A small rotation predictor, trained from scratch: activation gelu, adamw at rate 0.00083.
Rows from block 3, named by matrix and row number. Each number is 50 + 15 x the weight over its row's rms, rounded and kept within 0 to 99. All counts start at 0. After the name is the row's rms in percent of the matrix's.
# f: depthwise 7x7 conv (model.blocks.3.mixer.f.weight, 160x1x7x7), a 7x7 kernel
f.91 102:16 54 57 51 52 45 28 66 68 63 55 38 50 48 48 28 49 54 55 42 12 68 58 73 48 42 73 59 37 32 50 44 42 85 50 47 13 62 58 68 55 44 33 36 63 55 51 51 31
f.92 104:45 43 65 46 63 38 57 64 62 74 24 35 56 48 46 24 54 69 29 46 46 51 47 47 61 53 52 72 58 23 37 53 49 46 55 79 25 30 29 21 46 61 43 73 76 60 60 51 74
f.93 115:63 76 56 67 61 59 69 60 36 64 58 74 52 66 75 55 40 34 30 31 68 60 41 48 15 34 72 50 56 56 51 32 58 43 60 71 59 59 33 65 51 51 66 56 66 61 72 65 74
f.94 095:54 49 85 35 57 48 48 37 47 41 32 32 65 50 55 45 30 73 32 46 27 97 58 47 53 42 58 74 50 24 31 56 36 51 24 44 28 52 59 62 30 57 40 56 38 40 51 58 52
f.95 082:36 54 50 64 49 30 41 49 66 68 68 75 59 42 63 85 45 30 34 63 59 66 21 40 54 50 62 30 57 47 57 28 35 59 45 73 46 26 62 52 66 40 36 59 68 65 48 79 54
f.96 093:53 58 72 44 83 64 58 43 50 52 44 47 53 83 87 50 48 57 57 56 47 55 39 67 23 39 65 36 59 48 51 68 42 62 41 67 48 36 52 43 60 80 51 82 61 80 49 63 36
f.97 107:32 34 31 41 55 25 28 09 56 59 58 48 54 29 46 57 69 58 51 57 60 33 61 54 72 52 55 31 48 48 49 60 52 47 37 42 32 82 56 55 55 29 18 30 39 33 49 34 35
f.98 092:54 31 48 62 45 56 34 40 34 46 29 06 46 23 50 32 28 72 35 47 50 52 49 43 52 64 42 42 52 44 63 25 41 46 52 43 24 39 48 60 27 40 41 33 40 25 25 69 38
f.99 091:37 64 51 17 43 40 52 52 57 56 38 67 60 37 63 46 62 64 49 36 48 25 44 84 94 74 53 34 53 58 58 51 68 32 36 21 49 60 38 68 53 54 34 48 42 42 27 54 51
f.100 108:53 56 79 68 65 52 48 60 48 51 46 51 69 53 57 72 16 25 28 49 67 59 60 28 57 38 52 66 49 70 30 27 39 48 57 39 80 58 67 52 59 50 55 52 68 35 63 48 85
f.101 102:60 77 34 74 73 53 30 45 29 48 44 46 41 71 55 29 51 41 24 65 65 58 63 40 56 65 19 64 46 65 24 62 45 29 51 59 46 38 44 31 39 58 69 41 40 67 75 63 58
f.102 107:70 44 55 44 33 36 86 38 51 63 50 57 39 48 26 52 70 65 73 67 34 49 80 23 46 34 62 49 39 55 80 37 67 62 43 45 37 62 51 65 44 70 79 64 37 54 57 48 53
f.103 111:42 27 52 29 24 36 55 37 38 70 59 53 55 41 40 64 56 60 63 35 30 22 74 63 64 73 56 42 19 59 73 66 73 40 31 44 49 40 55 55 46 44 38 32 38 54 26 38 38
f.104 102:52 64 67 32 41 62 33 40 43 58 46 55 92 54 64 67 46 64 41 13 50 54 36 58 50 48 59 53 48 47 34 37 67 70 62 42 62 78 37 50 34 20 32 66 28 69 59 40 54
f.105 109:56 61 42 37 52 52 51 31 65 72 69 53 48 43 27 82 54 44 67 39 40 52 46 30 37 61 61 64 45 79 47 43 53 44 51 37 75 69 80 78 55 72 45 39 31 29 23 48 42
f.106 097:29 26 54 36 35 67 55 48 43 71 62 50 33 38 20 56 66 46 67 81 47 30 66 68 63 56 47 45 47 64 56 76 69 42 29 55 43 59 49 44 50 69 67 53 38 35 28 47 18
f.107 097:44 68 44 48 43 52 38 58 63 47 63 41 51 61 28 26 51 68 36 16 56 55 56 67 44 58 81 47 61 19 50 78 40 12 42 51 65 21 39 49 48 55 47 75 37 51 58 46 44
f.108 120:86 67 41 30 52 64 47 48 23 46 54 65 64 27 55 30 83 53 48 57 31 55 48 53 49 44 44 65 53 23 55 65 18 61 58 57 36 56 60 51 88 39 66 58 45 33 54 52 50
f.109 085:41 40 66 62 80 46 48 75 60 53 34 69 47 57 79 45 73 46 51 67 61 43 61 60 62 44 49 44 77 78 64 45 53 60 45 56 52 47 33 36 62 64 30 40 77 74 69 60 77
f.110 090:69 44 54 60 40 44 67 53 55 49 84 26 34 65 44 31 25 53 32 58 38 72 58 75 67 43 59 67 58 32 33 62 27 55 67 47 41 32 46 44 81 36 55 44 50 78 38 55 40
f.111 096:28 40 38 67 45 47 48 50 72 56 82 45 67 33 82 53 43 19 38 63 68 58 46 65 67 27 68 61 54 48 36 40 32 59 49 58 59 57 72 61 69 61 28 60 32 64 50 30 40
f.112 072:68 54 61 49 59 61 65 53 62 20 42 29 40 56 29 44 34 57 13 47 64 56 52 43 48 40 64 58 59 15 34 27 23 21 41 75 39 49 66 52 38 44 51 49 70 52 46 61 39
f.113 097:69 76 38 77 75 43 44 58 23 51 36 49 52 59 76 30 45 51 36 39 71 83 39 57 59 33 70 59 55 52 52 42 28 54 55 32 27 63 44 52 37 46 63 53 68 76 57 67 49
f.114 113:69 71 65 59 67 58 63 56 61 36 33 57 47 61 56 53 31 50 55 21 64 68 54 34 17 45 51 66 63 28 62 53 37 42 68 83 30 35 63 43 48 59 52 75 45 60 66 74 60
f.115 120:41 24 39 60 37 30 29 41 46 56 66 68 43 26 27 64 52 43 65 60 33 43 72 35 21 48 63 57 39 62 74 31 46 75 36 40 46 57 70 65 57 28 41 49 29 30 42 42 39
f.116 088:33 56 28 66 22 35 45 59 31 37 64 51 29 52 43 44 54 72 48 50 25 31 45 82 87 59 56 41 28 60 65 68 52 48 63 46 43 33 68 39 33 42 48 46 25 32 52 46 44
f.117 090:45 61 29 67 91 75 82 49 43 46 61 32 34 56 43 57 37 67 35 52 32 50 81 52 57 66 61 55 57 28 56 64 57 29 40 60 41 38 45 61 59 48 70 72 72 58 47 63 46
f.118 107:34 40 44 33 43 54 37 33 21 64 68 30 65 46 37 52 71 73 79 42 54 45 60 59 70 58 62 28 52 50 62 58 71 48 36 51 55 70 68 57 33 55 28 30 46 41 28 39 20
f.119 090:60 37 76 80 63 54 51 44 42 23 50 41 45 37 75 36 48 48 36 29 78 72 49 56 45 58 44 92 48 22 46 54 45 37 52 53 48 36 52 32 35 37 49 55 70 60 66 73 46
f.120 124:54 57 27 55 33 48 59 30 49 45 43 57 37 63 34 48 78 71 83 26 37 40 58 64 24 68 42 55 41 47 76 68 75 27 26 49 47 46 19 52 37 67 53 50 45 47 44 56 50
f.121 085:54 64 57 62 61 78 71 71 16 34 53 46 38 41 52 40 54 64 38 45 69 26 60 52 68 48 44 54 36 29 28 49 33 41 62 61 66 71 47 77 45 52 82 42 73 47 42 62 63
f.122 094:69 52 38 72 39 42 63 45 50 54 32 57 32 21 43 55 49 59 53 81 39 50 52 57 24 32 66 58 30 43 73 35 40 63 47 52 37 51 79 64 52 27 49 68 30 56 32 27 77
f.123 113:32 23 31 48 39 47 33 25 73 48 61 48 48 39 29 40 68 59 62 56 34 45 57 55 89 67 69 30 39 38 41 68 50 44 36 50 70 39 50 72 47 42 43 35 53 23 48 24 42
f.124 100:20 40 59 60 47 50 34 37 28 33 27 64 27 42 37 55 82 74 60 54 45 70 52 71 61 67 47 60 32 42 44 71 45 50 47 48 40 37 80 53 29 43 36 51 43 66 26 36 42
f.125 091:28 47 43 36 71 40 73 76 48 43 33 58 47 36 69 43 38 24 35 53 68 31 22 55 38 35 25 37 63 23 39 42 30 34 57 61 64 34 25 54 58 52 40 58 60 37 62 38 48
f.126 118:78 45 48 53 54 39 57 76 59 61 40 49 60 59 45 42 61 27 58 75 51 49 23 32 19 16 38 28 59 57 38 38 75 62 63 63 41 62 23 40 40 57 65 60 56 59 60 63 64
f.127 092:34 30 62 43 26 47 64 64 42 49 52 50 43 39 34 48 72 31 62 42 65 43 49 70 08 81 55 17 43 49 54 64 58 29 39 47 47 59 43 43 66 50 41 44 36 28 51 62 22
f.128 099:56 43 55 63 65 45 42 35 67 59 64 46 71 68 54 54 54 28 31 55 52 64 47 22 36 08 69 61 69 74 31 19 41 53 61 51 74 47 56 63 55 71 51 61 53 67 43 45 62
f.129 099:28 46 51 26 54 36 53 34 57 45 55 46 41 17 37 78 56 74 86 57 24 61 49 59 41 53 44 54 44 53 56 49 51 78 47 51 46 47 72 67 61 33 29 46 15 45 53 36 34
f.130 089:58 33 58 41 51 69 50 79 81 72 70 60 49 80 70 50 50 48 43 48 55 46 54 31 49 51 43 72 54 49 59 59 36 38 31 76 64 31 40 64 77 68 45 39 63 49 85 46 40
f.131 099:38 46 42 46 34 20 47 41 24 70 71 60 45 38 31 76 47 51 61 52 49 49 63 76 76 83 48 41 48 48 46 75 65 53 53 54 46 49 77 42 53 46 40 40 24 33 29 59 28
f.132 099:62 74 42 43 30 37 57 49 35 60 84 63 70 48 57 43 38 46 33 55 74 53 39 76 46 53 52 25 68 42 49 21 53 57 47 62 54 53 67 47 45 76 20 51 51 87 47 43 58
f.133 102:45 64 50 55 61 83 67 69 54 30 54 44 37 60 57 19 64 26 55 57 46 62 68 33 15 42 41 63 46 46 59 30 33 40 46 53 56 59 33 65 56 57 80 80 52 40 64 52 64
f.134 112:70 59 58 72 64 59 65 63 84 36 47 70 68 52 59 48 30 18 29 68 46 46 49 47 16 48 42 49 52 58 42 48 59 54 62 67 54 49 52 39 41 71 39 62 90 53 56 66 65
f.135 095:51 57 63 55 62 46 37 56 70 71 51 56 48 73 50 72 61 29 52 82 60 26 51 47 46 61 44 43 52 49 52 24 76 53 54 88 60 79 60 55 76 58 56 63 59 46 32 40 76
f.136 082:42 31 60 48 74 25 54 56 41 46 36 51 44 45 69 32 72 35 53 39 44 34 30 37 49 34 36 32 53 54 67 51 71 54 44 84 47 53 35 63 34 40 19 52 46 12 74 49 56
f.137 105:82 50 66 65 57 55 73 52 66 47 47 47 56 77 55 42 39 34 47 25 67 78 46 37 32 43 46 61 50 46 18 44 58 50 49 80 43 47 53 46 47 65 84 49 51 74 68 52 75
f.138 117:51 53 52 53 47 83 47 68 39 47 44 15 34 65 47 18 76 63 82 34 43 49 38 68 36 64 42 41 53 32 63 67 73 36 51 73 45 26 50 39 35 53 49 56 49 50 40 69 57
f.139 090:56 61 49 29 28 59 68 58 42 25 78 45 51 22 57 35 68 83 33 49 78 69 40 59 54 65 48 56 36 55 44 72 42 43 62 60 53 53 51 45 38 25 44 42 38 58 27 79 43
f.140 107:32 27 51 46 24 45 25 58 54 54 80 54 60 35 63 58 25 36 51 70 50 48 39 56 65 58 24 49 61 56 57 57 44 59 46 37 55 47 48 47 56 38 17 38 55 43 65 45 00
f.141 095:72 66 47 67 36 73 81 56 88 34 53 45 74 65 67 47 38 41 46 51 63 48 37 49 48 56 54 54 59 59 31 54 44 47 41 75 50 48 32 42 78 57 74 78 62 72 56 58 66
f.142 094:50 49 49 52 44 27 41 38 63 66 36 73 65 36 46 83 26 48 62 67 49 24 61 47 71 35 54 28 48 50 86 50 34 62 59 65 38 59 60 50 74 60 50 29 32 41 53 29 68
f.143 088:27 34 33 89 37 50 30 67 40 43 53 41 64 43 44 60 56 36 59 56 56 78 17 70 37 46 36 68 50 40 35 62 45 71 46 54 75 72 44 32 39 51 50 20 45 50 48 51 48
f.144 116:44 51 58 60 47 58 49 69 69 36 65 34 55 53 58 35 11 68 16 39 48 62 39 62 57 62 59 77 66 46 29 42 12 50 37 45 62 45 72 32 77 46 60 44 53 36 52 56 51
f.145 107:39 61 49 55 41 54 73 57 65 46 50 64 31 47 40 43 54 50 53 52 39 51 73 32 25 28 73 67 37 48 78 59 47 77 25 61 13 44 63 43 44 52 91 61 40 54 55 54 53
f.146 096:78 61 52 81 51 66 52 36 44 32 60 44 66 43 68 56 29 51 52 55 61 85 23 49 57 58 57 56 47 64 71 23 49 59 50 62 51 52 58 38 45 34 84 33 47 69 77 60 55
f.147 110:55 41 51 37 38 53 60 41 45 30 59 16 41 38 46 46 70 73 71 55 51 64 38 75 46 55 48 77 54 67 69 77 78 40 53 21 32 45 57 41 25 36 58 26 45 56 38 47 50
f.148 111:33 54 21 30 37 56 26 52 57 34 79 58 64 26 44 79 42 49 60 72 57 52 52 25 42 45 36 65 52 62 48 34 63 45 40 26 47 78 77 34 42 52 46 34 33 55 31 53 44
f.149 091:51 60 62 32 43 51 32 41 33 52 25 34 27 44 25 60 55 71 67 58 53 54 30 42 74 71 73 43 38 44 84 44 73 28 30 51 30 40 58 44 51 50 58 55 35 42 32 32 62
f.150 108:57 42 29 64 33 35 67 62 51 43 67 41 63 45 70 60 63 52 55 22 63 63 20 56 09 72 55 58 62 57 51 56 51 44 51 65 57 19 46 29 61 45 54 37 56 80 46 68 63
f.151 079:50 37 44 67 49 56 52 65 23 65 70 40 42 56 56 25 30 39 51 24 46 51 58 22 19 33 91 43 39 43 52 42 55 20 54 55 30 45 42 58 23 56 66 61 59 56 52 47 51
f.152 101:65 58 65 35 69 64 49 67 49 55 46 71 45 49 46 62 49 28 50 27 83 48 59 36 19 26 70 53 55 57 47 29 18 52 63 61 57 55 42 42 73 67 41 43 75 67 55 61 71
f.153 110:60 58 51 49 64 53 61 61 76 46 39 72 55 63 50 42 40 33 23 47 63 55 53 31 11 51 13 42 60 33 35 30 31 64 65 68 59 51 36 52 62 68 65 70 50 58 45 74 51
f.154 111:62 64 53 49 55 60 57 71 37 48 40 31 38 32 37 45 62 22 46 31 30 15 56 48 42 34 25 64 30 29 48 43 39 32 71 40 44 35 31 75 54 53 75 56 28 49 33 49 57
f.155 102:65 35 82 64 51 36 68 38 18 58 34 43 41 52 49 80 62 48 71 30 47 48 68 24 32 57 47 64 27 69 50 36 74 50 51 38 44 58 58 54 22 42 52 53 56 51 55 36 75