A small rotation predictor, trained from scratch.
Training: adamw at rate 0.00083, batches of 64.
Data: 90422 training examples, 16.1 epochs.
Rows from block 6 of a small rotation predictor, named by matrix and row number. Rows with one number belong to one neuron. Each number is 500 + 25 x the weight over its row's rms, rounded and kept within 0 to 999. All counts start at 0. Numbers have three digits each.
After each neuron's rows are labels from the 100 images, of 14976, where the neuron reaches its highest value: "patch colour" is the nearest of a few named colours to the mean colour under the peak. Only what is clearly more common there than usual is listed. The data: photos of plants and fungi (iNaturalist).
# fc1: MLP up (model.blocks.6.mlp.fc1.weight, 1280x320), inputs 107-213
# fc2: MLP down (model.blocks.6.mlp.fc2.weight, 320x1280, transposed), outputs 107-213

fc1.336:469493513510499447500477515536549499502529503531508506507476488479542485480469503503495490515521482485486500527495513486511542539538488535465489529516550520484496531509506500479462480482513501509524516454540529509493512484475496477477468431522471478469507541559500464527482501519488525495495505533475518537462475503522522
fc2.336:478503517466520469448499513468480536511484489517499473477536443472444491458469501492489484536497493535527519496548500481509509504495466471517524534471538549494508509471507514488466518460486486457492500482439477524500511484440532521493468518517457447509491510505497483494506495518501509466537531535530495523494490475508513
patch colour: brown

fc1.655:501501462503454526505520468541496553513524510521511500428466489538515533500486489513488511526515488555521449504474506508509511514493447498466489486507480558469536473493456494468498500548464551488527467522516498516475527539502481531498516509469478488485477514511553498495515495488477533496478504511513540499548514517503549
fc2.655:497492444546476539493516525500518524479502490460496467504447490512533472517466497537474534466476501487502488522509523506477496519474507539479472528503467450504494542524517480491513499552512484501488497503441509486464493478503495517546540488477500472498535505520495527470482506476512453475458484464509474546547528517482498
patch colour: grey

fc1.423:512474509465492548478512493504470549500493518518518468491515523478501512478484508523512538523510500564488537542474478506478539479469491479510472473504528517470542498502471513489463532539500510492517461470536498528526499484515505480481488530501498482485514535453511504485485450470480513476499499476434470482494512508470524
fc2.423:508494449557456546517495549510498493498494489448500481500483486487511482476492520520468521444481477467485502499490551468471504505493473544492486499489437451508473530530501490491541497564505504502491498478461523489463483505497520502522534490488476496483524519493510536523517501484497444486453479475494502542514502515486492
patch colour: brown

fc1.28:480526499456512536486506522508507484497514487485491531522495546474537485523486519478476471481476495482469494482516532417543534482508518447503484491519511520474491512428500460540516461515508508515528478490498511503494514545503487495509504511540502513536501466507495485469494467519460474477510480551520546499458519546483513
fc2.28:476517463492554453501509484512488493503517532527534499524524515529483505531524499533491537502510498482472514516529431496515549540494531469465481511494496496475507475495506536504485472507476525496511488485461458495507503476496483485540473503514514524494437532501437512489489481493493499503492509493524488511488532475506485
patch colour: grey

fc1.19:499469478491503477517536495514492511508499506488509481489516495490517500511480531483470470463500519518484520510529531563491527496508498444478477496515511468454514471498500521519466473480473501478482492530514531544503498476532516465489522475472507465512519506501509511513503500458495495505509498487490473500510510499501548
fc2.19:523530501519492490522495525512492489517534517516483511532511533530496524505522456545464511455503489481486489524487494500501532472529515518503486469508451468500519526558516552511505500538499497533517522498482474490539511548512481492515502518489471519476450495516438495515508516521476491504491472498469496534527537507542443
patch colour: brown

fc1.675:471506503521485530502518486528513511510532557554507456496509507492518501473496529500473543489529524461510469548530506472476499534566532526478472514515449487513505491508497499475491486506521501533475471489517534493503499543496497498463480479484486507502490499533494505506502465501498473484512539468439541538478508491493489
fc2.675:496445527506512499523526498535481538520515479528499472489454498485476454506518425480478483508483494522483486456503507520472493519487538503517486525484508520491504500487486488477528519493508503458521508506413496520506467480510548548527512498478517492507509519497511468549464461483467521535505512500510531497496497505494512
patch colour: brown

fc1.167:470521496508511498484441488485517536503499497529509517497465505436501482534466480513486493500509526512510485495540522483465548484452484493522480538488537541475463517526465508482432495500520523489521486449439515448508481534488525482473450482483510469491493526504460503474510495464513525482520496466489484483508497519510505
fc2.167:530477507462505471520493465474487504517516475549480536483511512499506519532498482495539449518535518529472510484484486514532485481543515473524515504527542537485515492496514524507466501447516521518433517476484485504558492505528502508464462499490495531553484503489498477505497516492498547481559552546505494469483484509540485
patch colour: pink; white

fc1.153:466528559484480498471537486508499485505501494496455468480479510532485461518521520530474510522532488482496496505527505439554472500502534505476486516457477514508491548499519511514492482477538518539523500457501526502523453499500491519491456480547524443527469482480516543493520451528514463479515528491511493506482469481512516
fc2.153:491488534454497484444528514504498547485489500537496474474537469497468457507503482469475461536485495550464503487516525541517481488507507487521529496470557561501491498471473494503458501434520485500514473494484496485520473518467545503473465499486492475529516512463527481493461472479489554515550490534487544468487460484514510
patch colour: brown

fc1.362:512515503486494480480522518553480525489479524478506500546483507497544482510511501493486509456483515539497473467466487577499499517532490524455498484540495497498506506526526510508465515500474480488487512428545542487499496508477463474497484516498466485501473494591501487531490470463512469511515517518466487555492500472485495
fc2.362:480501517481541472464514529487501551523493507526509481465447471499475484451490485514483515512516499521521469513519494511509548495506458470529524547485515507511530493480494522513471506487484468526464466493449456522515500508483532508491462525488515446502468501529460502509521475519479519507513507510518508521524508531519475
patch colour: brown

fc1.52:551515523473520533464500498497527490427522485516517480504487524468486494486452471548502491505483506502478466510518501467474515482494466491446480550511533529489477487532490502484520467533502517504474481498504491479448457532501511468503492496491450517507483532590474470482490480448491494517468523488539489503489535527501503
fc2.52:506518438476544458528475468463504491522459502524524505504494494512480498488538543518537503507510489490508520518484440502536537500520489481520509486544509513510552482491519518536459505479501533505485513487460476558526548521532490479497471499534520476533471522516461534515491518501524515505521507527559485507467516515510493
patch colour: cyan

fc1.133:509510476463477513494527494533495488485487497477538481492483512486483487537473472501513527518474516528507489532500558513475473488507494490475516519473503494523503534460537479524499509505481490495533480517496521540479477473504525480519464494497500502454471475518516451510499489483486490527539505472508532547474495509498511
fc2.133:511500521516463530471518501531492540539491495488472467521473488523486489530526441466503479494525461510487446517490551485469468523502513517526493512507494498496528520492483481518499495508520471495491487496420499516509470526528489481494515504513483502509516524496532496522517493515501511500494487502481508493479475440497495
patch colour: brown

fc1.728:515516533543485531500466522533506488515483491513495509503500506490512492491514515524500488487449516485476531528488545557452529508503503520480465490559495493517518498546524514468470503500488541517471547493537555524513461502472526520520477497507498520503526536494504498490496518472554547453462532516479513486487507473555480
fc2.728:444489509504532470485515519517485508541511543515537509496461489513489484464531519518483536492495497491499503482491481497482568500498480473566509496494492477486480481486455524499518521523476470467493492498482450487477503514505531501521500515465487490490466514528446533542494498463473502512489455487481498537515531496494481
patch colour: brown

fc1.78:482498485465540502532501503528498503494550416503489483474492509464496513522449526513484500449483488464538513542498494455533516490516492461544477536497493527521497504452445489490479500508540473476539524487473497487511525509494491555514544438527515541514527492530476489535533482513499434512421492524527528514446506470510491
fc2.78:520515484557480536511490484513479460491518484492472509510532551508515493500544512538504541444498492453492507485484490475519508550498498527451461485482458467491506525531525517502493493552451534512489492528480479501487510481499466512534525505472513497477470469522479501467521486493479475518464503476488511518533512458507475
patch colour: brown

fc1.255:490543505477466516502458512453558492489516469537508527523498505507503527516467495529485498497492453469491466520481526465516489517482537509480546491465523484516481481476501485490463494484497511510484530486485523498543468476471502468496462474521503521463489488479517509559535464541512482529478520467515456538552495497492520
fc2.255:535470523486465509526471480561496483489507477520480526486549524498455473510508468482521467495517525501521488491540500527510462493512539510530472502526517515491462519515475516528479526484493535471524478530458481482530482540493483521499486470480469539499488478491512474491514512508480511509513473532490530488493482470526483
patch colour: brown

fc1.496:549521504471456524452542488517510481480497504514515442488495474504524493540516487499499463525528551491490529532470535498488511499471499521492515490448514504523473507504493485488502490462483496520531482490506486477485468510522506503492489516512489457460513508512475565526510506490487470556518529441500477507469461490500518
fc2.496:530533499518461545496530514507506519529483472478470477509519490488525492497510474477496476487512490524479439491515542505504448443498498530517555498500509509515517532504465479492490489492506481485497505501460529484506470544514518467467508486509498507528539478453551508544478492487514480527498501500441537474476460481500510
patch colour: brown

fc1.127:481481507515495487490482484538468469554534528513537505530508515446535486504477487496483526502478512439508478508510491525499509542474489483501501521471503494523453479451538492523494545490520510434518508498484524521495513478485505499504494463508566525510450550520528479493555449509498444501529503504515525451463506515515469
fc2.127:501500505438491464507469519506474533480488468524496475515500505523494496481491449482501455526500515529495502504498534489539480533522485458510509505510539549485517510461510506549472496437512458540489498439461479521542490474486500507494448500521463508525488497478512491493516502534491536492565504540499483522520481471530507
patch colour: brown

fc1.457:553501556492490522471522491488499458438523470504500463518425517455514463514496515515498529487504486469511476484503500496488564410521468524495488526518565538462455534536508495482474493506498542497501491481495498505471485553483488478457451481485490431498450486529508509496486499458509493483507550489502490527471520506525496
fc2.457:526505488455521475511502459454506538530485472544504501475518479524500486548499511476532470536514505527496485476514464521534498469513503464555519516515561549509519480469496493479454486451501509525460512480462478508536515512506519500470468504491496504544510499494509494508513502501494548470546539531532484485484493502513512
patch colour: cyan

fc1.444:479569526518523562531526492517519502514535457524457483525471473516508485535530497524505544495507462454502492469503521511527530487506529504512463508504533508480476459477460539506502499507523536494515472489513532496482487500509514505527507476487549482494467500446465539496523475530483488487539534510515513486475511487501499
fc2.444:483518538464531469492523498481500495473481477512525535534491503504529469512483467464491488555513531521500538524487499525526495502484494457510514497490568552512534472447524487499437508448521465528496504495468480512500472486503511489498474487470505469531519469505509476493491486459502553481553499518529524488511485489484540
patch colour: brown

fc1.487:505496463523498503488514497525532481514500520512524507480483514466511509525483490510469504482480545529463483476514498530483510525476496498518503522471504532522454493464500480531486517510500514471487485444470485513501516521477495484488466493501527494456516485506516471504501495453517520506493516464507479461549525471499470
fc2.487:544451516471477506481495465477510524498508480524467533519520502475524506486473491477544445517531537529440508504493520538542453465521522487523543492504543556504518497498497492519477521443511508505464492507486518490543520500485492490457485496485505452555508512493538476488480510475525542515550511532511525478494467497526506
patch colour: pink; white

fc1.170:507479502521522483508513504510490527511495511541498500511485481458518502541514488508507540461501525535495526460510507493482558481518483485516473517494516518524465504515459482475519521501513497488540484511530508465483538517467529471479462454511461488522527515533491457484495474477494550457514493500417494506509497476504519
fc2.170:512507502457509482501488481486507494507490507528497540482517511508532515530502524466531466543523538525470524508461486502543478487512478461500545527520554530477507469480520498490476516450509497551473509489441495501522495501525514514465489493497521514523502458475524480533494513507510536505539491535547455478505468507502521
patch colour: white; pink

fc1.231:466494476470505501537544515523511482472466406503493497494514507491515500512496530466506530478510458470498501567532511479558507514552508498508477483494495476471437503447464516477511463552536491507528555472467492487490520538497536505499520460472537485528468473542488480490515511509537460511444468444516519538517452490501488
fc2.231:523492521566456561499543493542487487501529517441481503506548540541478492510527508501515516459494493464534516493462533491453480501486505549473469486493461468476476520530505473489539513551489524482521485504473509499476487488512464486504556484478525491465514506522527501469495500483514477498446471467503518473491492492483490
patch colour: brown

fc1.401:515487511447490537528515490461495485456503488524457465458457513496501467526473497482515533522509491477532520474478491489454504481565519540461512438494512490491516520488534532488501524478541537505475488471508483480483511553473482517537494509513468489482486490522532540495483484477507504480522531477456485509498531519470483
fc2.401:520482498477463515531513489488506487491482430509475507507511502510524528547463472482514460511530524518476514477514538487500448514506441502486561499523535532508495515477532479497461507468519513517465488510435548536512496482475505530475501499491506538524542495497559524480498499515479534478534542526512483480526462497508524
patch colour: brown

fc1.142:481551512511517463529495489453503487505494506477491497513495513479469464463509503550537515484498498513488540506539504509535472473518472494489498564517521485497491493472496518499478457590469485507547563478472530472490514503478509477489455467507522483541516484498507519490504483503505486476485490472465550454480499461488479
fc2.142:511522503512466535461486488508526513498490525485494514487497484524552525504509493461513481528485525475478486479502488468488453523504452488522557497498525514503471497511473468483476490503486501589509509492444484464494542514486471502501502512515498535500550437492549503502530499535504489486491485494514472461515484521485531
patch colour: grey

fc1.224:520516514480525548526519527447502508458482478536528510492485495489538502509522490520495511509485510496474507475519492467470496466511499504459512509520594486467468462494478520456469497511499538511480484484513485488511517569494512494490486488480462501501457489512468471503493514507501521523517537522447475536507521532525531
fc2.224:502532508457526465512506463481500489528472508535504525506529494507536527523524492467536488552534519511520503509489471545519493498498498465519512520524552555466524449456519491502483519444483511533470502484467488528518493506540500504459469530514530514541508478496513500484509528510490530482542526541545446491509467476491532
patch colour: cyan

fc1.471:514533519496487532521494470480523519490500506548494506480482490516513528501481478515502526473505511512517500494506471463457548481538470504454476533537552521508464535477474507466447507488505547510518497451512460443491514543503498495465478499492476526470474489514487462512496518534500527518490481483466470544523505486557508
fc2.471:530555509464533481513512467449505502540488548536504525514537518511517510527496506470532471542531508531503470515462456506524490479502477460513534535526548547455525449466503506495478496456487526515454540469492484496536516534524493499485465512514548511531488466494510472483522509525522542491540530550540466476479481530506522
patch colour: pink; cyan